{
  "arch": "convnext",
  "model": "masked image model",
  "dataset": "retinal OCT scans (Kermany 2017)",
  "train_examples": 49215,
  "image_size": 48,
  "crop_scale_min": 1,
  "horizontal_flip": true,
  "method": "simmim",
  "mask_ratio": 0.75,
  "loss": "l1",
  "isotropic": false,
  "norm": "layernorm",
  "activation": "gelu",
  "mlp_ratio": 4,
  "inner_norm": false,
  "patch_size": [2, 2],
  "depths": [3, 6, 3],
  "widths": [64, 128, 256],
  "kernel_size": 3,
  "init": "kaiming_normal",
  "residual_init": "none",
  "optimizer": "soap",
  "beta2": 0.95,
  "lr": 0.003,
  "beta1": 0.95,
  "shampoo_beta": 0.95,
  "eps": 1e-08,
  "precondition_frequency": 32,
  "max_precond_dim": 1024,
  "one_sided": true,
  "adamw_lr_other_params": 0.0011,
  "steps": 17500,
  "batch_size": 256,
  "epochs": 91.0,
  "lr_schedule": "cosine",
  "final_lr_fraction": 0.1,
  "warmup_steps": 3500,
  "weight_decay": 0.1,
  "adamw_weight_decay_other_params": 0.01
}
Rows from block 6, named by matrix and row number. Rows with one number belong to one neuron. Each number is 128 + 32 x the weight over its row's rms, rounded and kept within 0 to 255. All counts start at 0. Numbers have three digits each. After the name is the row's rms in percent of the matrix's.
# fc1: MLP up (model.blocks.6.mlp.fc1.weight, 512x128), inputs 0-63
# fc2: MLP down (model.blocks.6.mlp.fc2.weight, 128x512, transposed), outputs 0-63
fc1.207 100:143129151178144095166147123134151163100113134057132186127144141119141087093084151102143107127144149175145156062109131113186185121153099150143207049141182126192142096148102124129138121183107070
fc2.207 090:116133134171163137149114156120111176132082132133128110097091143103145105051087142123089083078081200142113125050145089192140134141136098144079089128154106154096167097103135149102146139182147106
fc1.208 089:138115098126134140135137110157136135140136126092157093181179145153172175106152144145108132154137184134087116133128147112090159165164163183147097093113145058084108150080176159097143146170073109
fc2.208 099:132098124178132170147111194161206133135110158116086114116151045100117074127094125145139113140125130103144114086124124199111135137122135121053118146142205150065103139104154160094076139141123104
fc1.209 099:140104150114071162127140106146153181074110142111114130155140111052125135143127131111136184124129072190140191109105116122116126153174168129095084099091207134153143136133149065123129105124093104
fc2.209 097:137140123167141157058143194115098120172088163105120127110155118084113110080121083141098109056109184126086106091156145158108121102126154084098171129127085130127154143106155181174136181087113199
fc1.210 100:139144070163127115140165101183163106093112101185136120140176118086129168071115143153124171120155104187181146121121111119191110164142105166095148109083174125132071107105137127126128089115106143
fc2.210 095:144094166153120164104110153151158171164145133087101141108172099133178092102074113156174106117131145161084121062146130159120156136153117110116102187065088091089090129105074145173107184128110135
fc1.211 096:136134154119144139115133132191144135103112106090135152112141099133144089139197137062138097091148124134112143109127154164143140185154111162084180118133102116057114081099100159168140131107160119
fc2.211 093:153153104116063131076146124122130140094126104115135109154136104098126073153168129102136115126105108151132168111096115134076113134139109049154165148080135149121138103158072134171096115144101135
fc1.212 098:172150108144147112131140154132109120123131094153093115086158192145103091126096146113097177080147174165120178165154157129187098118133098120114153085126196155185155121172141151136116114123142124
fc2.212 083:160143102129155105112171097131116151072106108136150091174159142175153151132077136121113137138146151115172179172108122222150150171167114225081118081106075158098115080122141088114125139160127174
fc1.213 109:115098142116111136143143150095158147096113223126111100170191142171129159116139123214130119123107074112140125189118147131159120135154156125088157135209123142122148104137176175160131059097167068
fc2.213 110:101136163077135101094160103162070169129116126146147125121124116161132109141106085093108122148109094142100157132079063105141106082164142202095169144106075127157113106092173134125175115149108202
fc1.214 113:064134133071141125166141184152139123121111122140091100136178147115131199095111123157148116207139124099120118132123137107110142074155109127150115237137193169227149105069118118091114151165097104
fc2.214 121:147116083155130131117111087094111099117124082105075134138147065107096124127135132153187173137146088131089123146047225182141063122132175085149138129132186106176115137125183159133133133141193100
fc1.215 116:128144150195098135117112174125139120128188121174058124175186134093135159143113113171134089134136107170086156094244123114144071142121137101162139113128121131114040127074101118122126092158108099
fc2.215 108:187139063110111164162132169115123085127147106082160146116089144067121148099106132255126124116114113099146124134126099134138107199168150115124172060135143081133056158134101132153166132157138156
fc1.216 116:152115161110126176111155145116101119122119147205123067131147122183125150102128123108055153133106121134145160088093124094166101136154159132103127138161126085136093149187123183171113125116104148
fc2.216 108:127105093098106132160104099107146128081183121093135157100139172113150146093068112159139089150144054175132167116110116126120094132163114149123109144075136078157137120193133098183158171148106115
fc1.217 104:113136168150140118152124119167178155146137162118101104144187056165129162203151120164172137194190061167132107155162097150116098183140171131049158105132104107174144118084082125167116187106076155
fc2.217 093:193132146070082136153155118140128173082091088142126139150165130084164073161194142154116139147119152122064243081156108142132129180059115083153095131137117114099093091167170156133128124136073118
fc1.218 107:159109143120093115131181177079115141149112129150178090142116183091142088177132090109231113112141072145131098116099145136149183170160087086132099165151120133111106159167155121103100139113096090
fc2.218 110:104103132185136133146128087157121171137127129152156155021093151128167124155132121146129138207135110120112119108080142096122106135152132132131191114134100142157127091170148172115155130086091143
fc1.219 099:164139087119183113118171125017127071134163149146145115090084149166077187171107100109112105124153146159117135120162203073125103129119098134150105105123139156097117052111151108099143092115154121
fc2.219 107:085090131100121135213108127121210071154131104131156105121174173161116165114128101114117101166065121163131087132206108149164162092149096127096124153115124159134092107138117104068124085162132117
fc1.220 110:147152139116157218089140099130200112097180127100129126152186104077137109070126120113141096128150121104136132101136135129141136078161121120128115140083152130196116120150193126184125132129149170
fc2.220 111:135123110130124128186155102057143133133106160158109093179200063172156089118126121177171170118153036142176122100114111115028158119125148180167153126122139148137161192137096076163169084082093108
fc1.221 096:082154114157110114099167167151135122095136183081150081101089110072083144101111113139170142187127080140097088156131165096043090112118094114130083187137153158134142059132075088061100116164111116
fc2.221 095:141130071102080116116133120088142142154153131075114155143120076121063113146179124120158159182145143148160155118167139151100142125168139118093169087042189121119066106129134148052169168097108118
fc1.222 109:114139223086153114153133101112119106139138168130145176112118163145140143173193119078138135139142151149158085148105150122145084156121228136150178143120118094167157160175043132128168116124068177
fc2.222 097:103127158152112089093073122111124150157139087136091104112131173107102125093101097104119107084171107121091144103144101071131173116106123110166173164222131103136145096138189138161128106130086142
fc1.223 102:101134158096120185167150117114091136132186131156096134154166098168111130142127090111169128177137121079137123115180157134192159162196135103129131149123122116255137113162125128176136157144167181
fc2.223 094:121167145135057148119133177083144197102122166052092141158143049163161152110097122163137132172148134141140133139076077103123200154117090147206120170149159115140114141160155141133153146146120143
fc1.224 088:141129131195126170109077074150110143124170089091021136165179117130136115098137106118130100153131143129161171130148118086153119147101139110099180109108128155143041161177096113190136095092122144
fc2.224 089:193125163134083139125097163160157081112115151099159078205162147134159152102168127171146156142136139111104098154150129137170127157151102128116143167181117152146073167175107159177100165169107163
fc1.225 102:140107164164217168116124137098093144103154078134183086114155086112131111118111082126101122063142142198132163134131115156130110101101097098104144103074125121175100101102129158115101157100153127
fc2.225 090:152100126120197157138090165109142135117139104137088128091129124084143127179070111124114094114182124091086122143175138133098148155151156068177175121140111090117171119100097147189121156125126143
fc1.226 103:112187104103198215088183138129087122112115111145150164127169119139170173079084130130154112071177163105128092129102072096118159106126163129123110172164128123119082081116101067117170121165119090
fc2.226 098:135134085104117116066181163163170148148125154076115161095163127111104149216055140114109178184105128074151099158138176077120168138103144165146151127137135153191134185121139154134123097173130159
fc1.227 097:158080099149119103172134140147144141072124155138138088103162153097135149109142181177152159103171120180142097124153132144035109137117086132137135142164119176126159157179162130086184116216117109
fc2.227 100:135145134118087092114154163070105119141127108122125140173164130085094144153117118139082130064134152151053112127148158171136111117140155119146128129110137135114133140055120139140122065128180125
fc1.228 096:146093156138135080073185131140177105135109106114129139092106076101180140168144192114141173162166107173129160136161195111215176198174141131123171126098091116181116112125144140102167138086108153
fc2.228 089:143080123150137113134096129088037148147151122121110188077084123125137146088151084132115112081151132123075141123121110122089100107171126114150170107200083197186132120184117150118127246203123124
fc1.229 106:145113124131139108143127116115157091133125134116118137115088154096071174151113131167124190127116127150130093087154082119222143154130095120094113093228082076072167091206126158136106085149165119
fc2.229 103:136168136162086132117126132099058118172085173105130153112120133130127178166111088175124132091125118184102146142146110119128112100117109123141107124112057069180132096148141116150112171152148137
fc1.230 103:142138072112183156159135153135085099085159174103116134198145177152127123119113144145111105134141086148145152173131122129150115140090101142135125134175182145103117159081148063152148103097110175
fc2.230 091:108169113119124113134123163167115145149124100167123124124155212093103186131069157128126171165086134197138071117072133152045100081043113125114093096093092101156115112208144105104074103148134137
fc1.231 103:175097117099135126147128102105149119130144122137143099131153111164140138146154067147108119172122089105119105134137152126089145083092086160133136142122087182112152111106044105153085168121123151
fc2.231 122:125187110138121149126108129078121061128068159179155143079140099095075080106075091097130118158183170081106058141100104093073133146084093148123117106197135121178110106146166091078135148150096131
fc1.232 099:119106189205126111109141122125176139108084109157146143131099137107143121106161151113107200141123103147129110171164100108113109153188155174118142131159135101136135167119136146142111083108121136
fc2.232 098:122156154185144158182089155176117099147097130117136162092120147085157125086129138116135088161109108134097140080156142106141137166127136116140124100155071087096109139083133128138095223125140165
fc1.233 096:170141143112113175075168141179174100167158181101121152207119089094106169141088174176101117127129133113141116110179088116132148160103184110116162122165090089201155071133148132084144128154157119
fc2.233 096:132116105133148137152120189090130168138105119178077135208170099144152115070090174194089123139114180167140118132170100042125112144097076148201124142110075150207140124109117108088159111152111115
fc1.234 102:098137085134113144125145167115128183112087152141081139120111162169168159138135121128142160156152178140100145163182185138151141156122145086107171134133165126173141162110140125154131137129147228
fc2.234 099:087116154142052118185119117154168123118165141132148107067153184085156139100153112126132160107092092143168173151119127187166163130114146190094052136174132131143057134163173117125128100151145124
fc1.235 090:103097130118075212105081188152131122128086143164131063150143106129065160100130115139128141131180165103044141117163154100193172164107141195158132139159160109130121155142113156141130128083116073
fc2.235 101:151067178110122142157149116107104123073111120124143103133086148098139133114140137095085106139112120118178130135117176141115198124111097107179114149120107164077236188125146138056102129132107133
fc1.236 083:147149150123098163145157142124139153112158082129117132127125093125144127101102087118108120148102139167066102177119165127131171119171158188144108135151129114072142080116164171077172144099193078
fc2.236 077:154088180168155109132129101150139119082091214145152112178120092126102095144082082122108121071132114114151145134151154152114131157120131109131114134171151133126145121140152122083023156109095173
fc1.237 107:122124172116166125133076159125058131120117153116154135121142169160110166125158121093169143074151114153136170165170182121165160105128154129104141196091138121096098163103084114153141152156144112
fc2.237 105:146077138109165119157117142154157170110121115131151085124075111105141127125035096134131113126092132071112104106167154125139121159138145167119172167096088168150130153140113139188102144213124107
fc1.238 104:154096102144104080107065179076109127074125101130115161119122150099135111149118085149133118127066138187137154085090129086118169129119181159104085074130114121141096146137180158146139109114128080
fc2.238 119:109145157126089186058160092125153099149161162108168125059095159089124132077131103088142153097073121158120086111124106124145163121225138206142122182090126201111130077191138160122093138101106170
fc1.239 104:123098119124151148098128154122183100152089142131139131080108149103088131124044096136177117136184158147143125155150146111153081121139184158133140184173077145138174172102130119131097171129076115
fc2.239 109:128113083142096065151184100150102107138099125126155152081103095126107104096092162116176111123149043101149113091050099167163132115133128141152161141101127117094102167075130139144174090130143132
fc1.240 101:106134102097127207117154078090125179110089152142120103195136103056132124110107093131133115107175090128133128119158123141119114117164095095143166105104120160078181165162173161120099137126134038
fc2.240 098:106171101127122129132197147146097124042053166082147095114109131117141121130088123156142082137127106127186179116160122159105102076114121167131123083150142134132101109186162115133140120115142127
fc1.241 098:139137123126156111160156156121164144183137153120126140088116153122149109156150137109103097154111152124099185101140134155131059085143086160110091114042129117137094089073100107131136111155092180
fc2.241 097:125119077079079091102150104129169151093109139072127101102096196169188067156194085126136137162097134112162136105103132135133136132130071114155148160122132113121086121140101057144119125115114149
fc1.242 098:133127120128111113121134160182124138095167192134125136172104077138120194193148155161124090160179142164108160097133137174139115143127190131107163101139192146203148101121075081154091146125115058
fc2.242 083:157089103126112168101159151182158187166069135146075100191153139134140151121188136124129166102092123135126129120138166093069110117119153068155095105121132124151167121117116173165136110098140169
fc1.243 090:191078117138134119138107181150091120106144128139144147126144132130120161162137120090150129123116135184117114076120129100088154156117118089145145128142134142177143149180162112114183166162128083
fc2.243 101:095040094076106094077121105111142135135112153113131168097151194083150092179187132103138170138168166141082100104109151141136121167099162156159165117104150165140074167123128188138099077121117124
fc1.244 099:158087144139116151079087142157140081193151139117113186110030135147146136187129170135143126101128128162105137180142160161082159112151128122116141169108141180096142114143074155175113136134171199
fc2.244 103:068152157125095058169135110062152131131100084167135122156108171112162140097165158098094216092105097137142089121152147128135071124133129095062119101155115149130127099155123115141143134177133111
fc1.245 101:150163176176139113104140110173164182143149172132119109152144136194172154147145140124138145094132053148161183131130152127135188186195184102127115138086157156164106137101175075112105116132164139
fc2.245 092:116101104124189111100116139158159147214144142177095163168121150149182141079107187069153135132144131097115123089127161088083112130187125106157124149132162079108170137100162150154128124109155107
fc1.246 094:103160185046128144087153142125091150122118087175117184065083160154097056145089107081119135124190126173119179140136136150087184111140147142128136142097137091095121093119131176166132120144175137
fc2.246 092:129111058085186080097117124164174152106128127132122110118135112160107088127051059151158132143100133072137124066134091078151112194175112099139136181100089153129174110146132162165159139160141182
fc1.247 097:141131149140167135172137073141178132102108192112097094130138074170157100225073125127190106078139119138129123116120163183106102069142062115138213147085116133123160137103146117149142145118131143
fc2.247 086:132110154160114062159095140168179140083100092173151148122126119096157111136173097121155121139074102130137122117166136164057087117118128122126185102125139070112129107176123145157107120200098166
fc1.248 100:123093109168120139113109163120103162062150134123139135141088126131168084095163156045116117162098116175133158163099165114155124149152180165162152136169131120141141156138103111121147122027129125
fc2.248 104:126090158134155146177132137154167139175091108144130134131138141091118146155167151090138171131071123150110145076136143121111094093144078118151126154188067111163097135168150178119077193158144125
fc1.249 099:189153178132182137088111129132179196163045105137149113140115104096107106114159096143110051094150144146146128081146050139147093114198180106156108135127104165108095152164106123154111116119128195
fc2.249 099:164069100180149129160091155122110090095123148090099114129163156134184118142125151171121177101161149096130163121098166163140116091135141087113140109088088140083164058133163130154108103053152140
fc1.250 103:130137109117122134079141142163186196151117116168190115143130136066091135145147163208113158137116129182122142180125160138087104160115105129107112078075137127084103063124112225146149112169157148
fc2.250 094:082189206129112144086138137181106091132115122118149136151119127146103179167100102130132151144171116105093128144169175125167157147090102111122184148133133096065112119144104116123101109127132123
fc1.251 101:161161148154157162135084120132116085106115173131119188121115147072132152200179115131110099135167163122094049135102062056142176183177145100114114114173128104097144134194119092107162112138208123
fc2.251 098:112135134081172130052135088137128146153143120156158079107122172081101121138126144111115122132126188122076136135187102177146207137194084134122112095127092202159108093106128111055084117134138142
fc1.252 105:068126093171130079180137141104087118107125137169118115144161085110132063175165104136158175169142153176103073107150154180134131195161103167155090217112178123184131119101050121143159120194089132
fc2.252 108:119127165115195096122114116058144128154113097141095125138079129121087080128141121102118115091126164101086139132025213112111159176135105162083142131055144086128168120119048145040160160124105110
fc1.253 104:091173137096160175132163121059155139135100099098127137073119170162213096093096145096119150142109058184125178151120095173135133112174175123107103130153124164148149062118124119154106113142181156
fc2.253 104:084106098191149177091128151116145210100110142120102094147134117105149116130071114073120113120155132082143151127075102127107166150135142126080088158041107212106181092107159162109153118083125159
fc1.254 097:119159074139067121156143197165135116152095094139091039132166136127104054164099113185161078138131050141099131107154128177086143177147121131135129164087152065171152133173102116152174120194112104
fc2.254 089:095125155169096116138115140127172141106126114089115149111102111103082096110078102190128158069102204110097128117106109149101115103128152175073072136092167103167101104136198146104136121130159143
fc1.255 093:149167144117174150108094158098111091128096132084126113056130167107189043190151132112120176147155121130085168063156132158192167108179144111112096163089124098118120124133113193108129188123058170
fc2.255 089:142203136156117111138112152060122163107199120087100104111134109157130043159095170098083113124155205129134105115068121091100170088184098146127134170062125181084141150098140142113081130113138108
fc1.256 096:173112112135133153115085182150136133166129152148151115160094127099076141119107137107183106105190199135138185122208109127139082072127175116152107100150086141151105112171157180139106145168123172
fc2.256 087:095181102163145100185143126149135106130140106141136152119046134132133085100137135178119177084111142116168066174166148124128148127144185092216113167083151137142118130060118089121141108078182119
fc1.257 087:180112194136180112149155112133094042106100167175106134133103080152108112164123081107105152100138093187119130068126145135130144126084110122165128142095111079162154043121163116174158143143107124
fc2.257 084:097148144155078075182158127134148166120113104139143102134111164149125129087091069151124106122070163138116137099143080147122096105161104111070131137104148187131107049165147144104142110173143126
fc1.258 089:130073131153159114119131151149142131172091110106128104136105132143193142109162145043122140136103094118052120125162131138196116146137154126085156145148133170093148151158077157117189183117148125
fc2.258 088:097162128125174129086143101143132161097164121131147156123097147123152150167191152078098120095153172170185124102152155118154101119157088167155111141112145156133126178123123109072043111138180115
fc1.259 117:175110129102143191101100142111159175142137103168100121144149074096176118106149049120102152142101117073120126149101111104129084122091133088086144115177177153120168120063105151118090117101110080
fc2.259 127:104120069146112165095085127122123218085088093118106074149196135115174139118048168106110099158132172093116143146094179128143141216137093126182157116136114116161164133071126135121159184147152139
fc1.260 104:158199115145083080176128151166143181100119071119161183127161115153127121197144148129141081084100107142137098085115088142167167157178137174107169138120101159138071134147173158079155120091132149
fc2.260 102:158165113124132150153105112123160113167142102096129153125097145129140130107148123112164149140132121127182095106121174057155197154153094118058104172119100162151154091140131166208083122133164159
fc1.261 098:179122113152122125145144164167070136115079150116119151079166081138115120139176128136141078134124137150162126120130163138104128100152092143157130127097136119107113149112153106127134133153177111
fc2.261 094:108063082137142129150138091124132145164192128195129140074101086096138172155162091138116110115161106134105104101137134126155122157106145084129201077171127176126136147188113135113114155047146120
fc1.262 105:119115100147121152115186142086170101132122131128136138131141105068109185189142146160170158108163061186098128144123120148114123211127161130076150125148031123098127098138128174123132155105130144
fc2.262 097:147105132144095129136090097098110173111136131123148135082101127133092116103169132141158135167163121108144153182135176163160056131109153134107133110157113074183154098122113134133109173183116097
fc1.263 081:131142123000142130147138141123097139164188114122168129113075117153130146101116111159106140000133097144062132134194126120125182121099104158143166123115116139118190169154163140131147105094128153
fc2.263 072:141153119098133114153086106100148101166109106130119168136111137130143165155127145246119119099140123170132156137152146090106150151131117170120092145146116145135165079140145149102127108115147159
fc1.264 091:163168136139161139126152165047087106174158099133037132099129093105138132141159146144074120181080110199211177119079083122103177134141134079154136108113119157093117164122139114169145092121117129
fc2.264 090:057074147151120126090108097124104115189157145177124168101113146066126140133122103101090139143155107131069160188124107126179098150157123109097157096157076179075117120169126138155074143139097091
fc1.265 104:066144132128138128110124144062150121185163140110173108157088127145185130151175149167121148161153146167150147171102150088094137135143193193106160179092115173095095118120143167171071096136115196
fc2.265 103:098181102164164155127151124152115108191122176147145107088147133112101132141155147093177101118092123138075097101112206127154100111100129104062182134102143079083140095087167076098201143087138108
fc1.266 105:124136244140126093106133123134105134138148073118122157113068077155168115123108118164208091157080119157187155135105165197102115096167125118143138158151143184118138130129126105152143160099133092
fc2.266 111:160139055168161100090073089167112147125115187093132126093114174070185108161085102100063127166139133118095225130168154111116105110170177078154134124120095180138108145191110153109129104164125141
fc1.267 094:179073112146168098066125149110173103133111063106054147161117089138206130128197162085104146129113117100122108117149093178178145117157155142150179194150130159095158148169160115115167127073123130
fc2.267 093:112088116124185106163148149090111126147098159127125159100135155141160143119152140113075160121150107197108130078080118160132097145113052141077110133194109128142135111131098075123108202148112141
fc1.268 097:149106133058125070125140176129118105092099108120160105123119138128112131145119127106100095137127156170064168134092106112142172082143125058130085136120163125145170183140141093090078123134120111
fc2.268 100:111067143120100138118144155115153172186152112071142126193081152152124139149158130170122163083104085103120096083133095144078101184128176028157142126118133168118173168161162109105134151064112116
fc1.269 107:165127120125164157070107084195107184082150112110090163089128119138124134132160145110106155133167116123114167138118106179109115095164140148087130209122133160159153127144115152188093132096125191
fc2.269 123:154160119114089147147143135083122151079104182221143106104104132139206148071121166114093134107116108142129072118105156126093128169109113166147140157133081169100078109143095075155170098128129096
fc1.270 116:165127135143120098115190169101167146105120130187163143083159140130123092138105134108161119124132110179166089087110099170045191157156158140138139123187131111149129102112099133152127117133170120
fc2.270 109:141102130179100146034146122138123124180117146090140076109135131098159167144093123102183123136097088135119043098150179095126125126167169148081163156085154126117099084158126105122125103110114158
fc1.271 111:150135108189148160170118070135133081136114115159125056142148117150074098116098142158210093149176114115120143127164106136122079061140087149168117140133122129165108146091173163107151179172183112
fc2.271 101:170158109168127150131145185065137116114163102105138079164091119131150096133152086138146134143149155134128132085144094138140155120141140133167154081152171130163146149098117169097161077182167120
fc1.272 091:184124146070155110181088149154155093114083091106100130063070159172137086076123149140056186094156111136090157135177159171130153112077237113125187111124132203064224189109131101162113149113143103
fc2.272 085:058118108168151149096163108081133149158126083149132162131133071151110177128089132158056128082138096129174141152168144114106123131102111140085085117191105141092165140189170154062126183113109098
fc1.273 093:124171107152143105093134109098150168112132113146185172159103144113105150117131143147124140051136082122122183150178161142144100147109202164116156197160110159136094105114164122131133117148178151
fc2.273 090:116124130107155091146091131148130058172182172111133143145132104079098124177153051142142102164114137136133081101195110101131089114112180120038090142119086072131197110136096165094110113113165147
fc1.274 097:138136079099148098141118081162091142159144124146186156181094073059092140093119111108198198164152175128131087099163150150138138182192120116137078161151132119131151092158115194152145068135054134
fc2.274 087:136186183116145117144184144094143114133127138188125114163053110137094143080117150130100148133133157120155080130091115108125162140163083160147113142119141110091125138131027164088138138126104181
fc1.275 108:085154105143151164088084124168183129139192143128175120136153153059139132159144136162185172147152146126123146161127093149082096212113126120181131059119143133145133090164097168083143160167157109
fc2.275 108:136161172163129109109164177101140141140065096093124153109089103101111140139133130107155092121127126145106135165222160112147138120124105082170137147110193131075135121138169108124142078084160136
fc1.276 095:165140151123141105083151122111145092118113168066116064150191143137160135150144154151111160118112135118117155115056085102110124108158078089134103028123174119145206127114166115121110102153139092
fc2.276 091:101149161152179098085085165116105152122164140159065117180119119077143128069127124119077139119092138100099148075131092150175115107108085109140092169171092116158182104083163129086192141116161126
fc1.277 105:114058133129134157083053180116085045114099127096157099111173116089154147109155091111155095139055114145157088069117126147086114107139161132173121176135138107147108130142068146131152120136112098
fc2.277 118:142102105110154128152119102083094130087116156092129173049124148087133099152187138157123089103175185091142112144119133094102145118134116090109158080116146131108103120155101098110141152163115172
fc1.278 104:190169124131109107108083105142134090133137135080123165199128162116149156135091125157143178145127153161092079137130126107105126152162117113106102138101123053136127073139115112108141144145125029
fc2.278 094:137170085155165134110157119124160143105090214152096062122153138088173136178067168127095139120114131149111131118161127115108157139161068209153037118137175144129117119141137150106104142179099120
fc1.279 092:075120142133142138157154171163120128135190119114217094167131143123126121118113143146140133054142210126116144119154168109116122070135147169080128093143079104133158067148155197180092087150137132
fc2.279 095:159133166153111110132108150167130121155106108101154109133112143130087128114162063141132133174145113088110143176212164141202093099145140126090126168169142053126204157109080036156162089062159158
fc1.280 104:119111127175154173136166144147141138154184103146076097170154119105096176169095160121121168105152151184106098181163070157135166152134153101171133083145106151146128113154174179097137154178111055
fc2.280 109:145114173166152196142104120097115184108042152086162116094085166125153125129105100123106155115142139150099172209097138082133096172188155136140169037154141108080186151112178108109110136093142108
fc1.281 095:166155148057129144169119117099105155145214078054179179131069130145174095097076104160144076085148117153076158174142156165084171103111148134153138180136144145152159149147162129116133153148214079
fc2.281 086:123125092178135142113134125134152147116113162136101122122079082130110109132131124146155085134103100170093144106190115143121121162052143144142087122161133176172189061135148094129131133117146120
fc1.282 116:118136157112118120097146098083164063147108135149129153060077131158175126143159136135131113161166165197141143156127160121152119135180109111165154111060152138175038187050140116092138157178147107
fc2.282 099:122100149132167064142122153088103143107147146098106125151107149146148164142110081166154098116125126102123103165118138113120098121135109105173211124106065194153128165162126155150130117149129159
fc1.283 086:129160132168132098090160105097117111147151118105075201144199088161150136179122168134168120168136135128138161073172127170142095151113184099101092098098171154181098159157087090122134063195114118
fc2.283 083:201113140151100135132155139147124166139155107084099118208125108164156180078198071171116152091139171137099132126121113158090112115079141177149121080145238149115100163073129114121094147112150148
fc1.284 096:151147127114168077135101168091079172146072111093111125095095102134113093116138114141105105141161142116152206109195195095085149117148085169052081136091150161092167110165120051168148180160149145
fc2.284 091:149078093157066078136177150084144159059152129173082098153111155146152098080143169141143145075152093159157143110054105109051123140172107083104120089150163144137104110128115136153132132113138110
fc1.285 088:151199116078102109112081136170136112151104145111198142156118127139097125140154120147138146070183137142135157170122112149115130167119061173142148033127202137184196099114114143144154134057150105
fc2.285 081:151134150124144096148128147130154174109155139161087120130129125122190164073138145181107160076105114127142186138173183122156134144146117145196148195152170110136163113056175080176120098139141151
fc1.286 102:193141123084196182154109143135189119160155204136111110123183100165208143168151118075106143143176084081114145079108112139121165146134103109145138127141165150129116124128140120120141129085114083
fc2.286 103:144110095139083080077090166167180078136102128151126154155095042149151101154123137100136152151146133144132121155190121147120128160128087079143137140157139117071162163095051103139065094109129146
fc1.287 103:157089117157172121134158185163110124097076122110083075149100184149137112162108120166094174109139080126137165148157162124137070159128095137108086171156086163153140167074166195114149157139114137
fc2.287 097:103190157172107125160169128091099100094182179158113116125137163102190087058096128117158144161146109161144169091092142136152147089190098160104112093093066081096122133151116140111076125129156124
fc1.288 099:076114152225124207086149181179125134137113107132106160101185083143144080148097075162141164164133109119129109120135142171151098120141133111150173158078095132131094139080119106110174137173119128
fc2.288 100:188106145117174140118142138085112068123107154100126173114116080122136139133120082182167110073160182070119155128137170112106061157124140112100159103147155118120120101108111159056125121116118139
fc1.289 099:133128097126152130162141181107129071169133177145123137127136090107143095145118094127154139131096134114131201082120142171161011092144144127140142099102161115115160091137122103163105148189088155
fc2.289 103:130144117118095113067119115153146112173085140094144106074066080118154117097104104074131212140110088157148163140101151129145076156164094156141097118095152141152136102130143085106149137085118090
fc1.290 084:130145154035101137188141130146109108169133092148186094120091123122087147128163124133129200033150129185108149116139160111093162141102190189134129115136136109139211125145145105158153146091114112
fc2.290 075:104140163133126139115150139086095117181116156134123111089152150179141126133133146168108139100154145136133109103197168129154146095133163133119093194143100123147172133095133178117158125103087145
fc1.291 094:163084128108105135068135132164154144147099109150139100056096076090127134111118154092119140115140131150138055140124102145111171165146144170139128157157118087086127117167042087088101076169127141
fc2.291 100:124162159133128098076149118145102124102113211169159133058131134151159152047146111063131131118156135115097077085134141119129158080158109167087167111052131172121132056156138142124077159111141164
fc1.292 095:213096141120112175056111191151113132129132071110159165116139145131147174140154157116148096160136127196113134128116061113148090126142139175179125078168105171087076182112110085145107136137140063
fc2.292 096:140159087144142093122047102098056124169146122078131126133114122118119155100145129179098057116106096148190081072173112120089171164113098053120061090198120167103086202147081124132137188183142123
fc1.293 090:086200126127152109167114124196162106124111133092142105133187181070142134152105117142112127159104105113146119120102125137163091131147147105132178141142149132155052139155162104106143059154128142
fc2.293 095:077093092082094096138108107182138128089123155104180168123115160172142143121116126112118137157169123129101101112098112112124137135122115177119124169060128145180151162140135161147082124135146135
fc1.294 093:147121132119187102152167188176132160145085137066151080146130131145175127117099157109131156091113092161155093136151121161142096142145119103132151138204105191103159114129133136150163136117132126
fc2.294 091:074129182103149140181148129177113060106110096144207131181156133146164080219088164121131130110139110102134111104125132205096098099119114169082089185108120134111151121095117100146094133163083126
fc1.295 104:078183062132177087139157119153106096224127150131117107130174129151103184157131121171135168138126143134106114131134133136146142105153104109081131140058154061080108180091164126143189109150144121
fc2.295 105:082173128126121155061137162109078124122098173072091112113092091048123150184122099094141126140124123107104143119184078168167105066134079096119125099160121087127090069176181136157103134116127134
fc1.296 119:099135255121204169176125163149109176102082127140150125128171090142161134094113090138166153101104097101141138128163158111129151112155202152095129153161118167137133159042146152093139104148126102
fc2.296 109:168123082139154099158118141139175122098132083125126105116158121104157118152092085172153154140109169031107201141085126115115135181102141074095130139069134166120131110169114129128131083161142112
fc1.297 100:124097135107139129147133110077183093103163138138116161119120131196144156099123125108150155104133204138202149188162136156094154127136087057087119081090124114132116100131156130128082118111119118
fc2.297 107:136084100083155105080116178132129137085106175152176114077164126128117175122111145149106103123137088125139112185134161111147096102176095125088162162079124066153121123123143096163150079118134200
fc1.298 116:180137233137112096088133101117167170090150125131143130143142080143135123129078105148094140100139114138136160131116136228114136112114100131139186159092113148090145084142152123139117160121139058
fc2.298 099:145114083066161106129100093105048142116114228136122148129149096156197080178103074132125073106159144093149131140152122122111110161139107110107111126157115155171137107151105132119118137148164131
fc1.299 097:114082118058164129164156140145178150125127145198113113053158132138201137157098121093124149123159157116171122080144127114134134153114088089149135160149133079116128135170119124188088127081172094
fc2.299 092:110101141115139132182115149136110136133154126085102097122119161141074154176138174141183142089166090125164110174180140163120111127088068117084159136135120116087206161132131174130158130097088136
fc1.300 106:177115124158160167092155139136102109131106135097075122124135148138155095203131141103129155117071200167127137122163136160078118099190163176155157154168109157140085157087123094107103121050126151
fc2.300 109:149090037196149079137105126081153123164098158140135103087142136168123101074162138110071158105144071141147097153150152110102116147190142110161142129182043126163152151098156166178137166108130116
fc1.301 102:195081151107113092146086148113137106115160169151125137126096159178130141137161150166142158120047136141160151129085185111191079131148136206083182141165116167155126144195131153143119172148125180
fc2.301 099:102160114140177132161130157154105110080102092130128165103092207151117142143139137151158128117096112169122124108071157106134182136133102124113165149082110120166182094153177095115163180158099107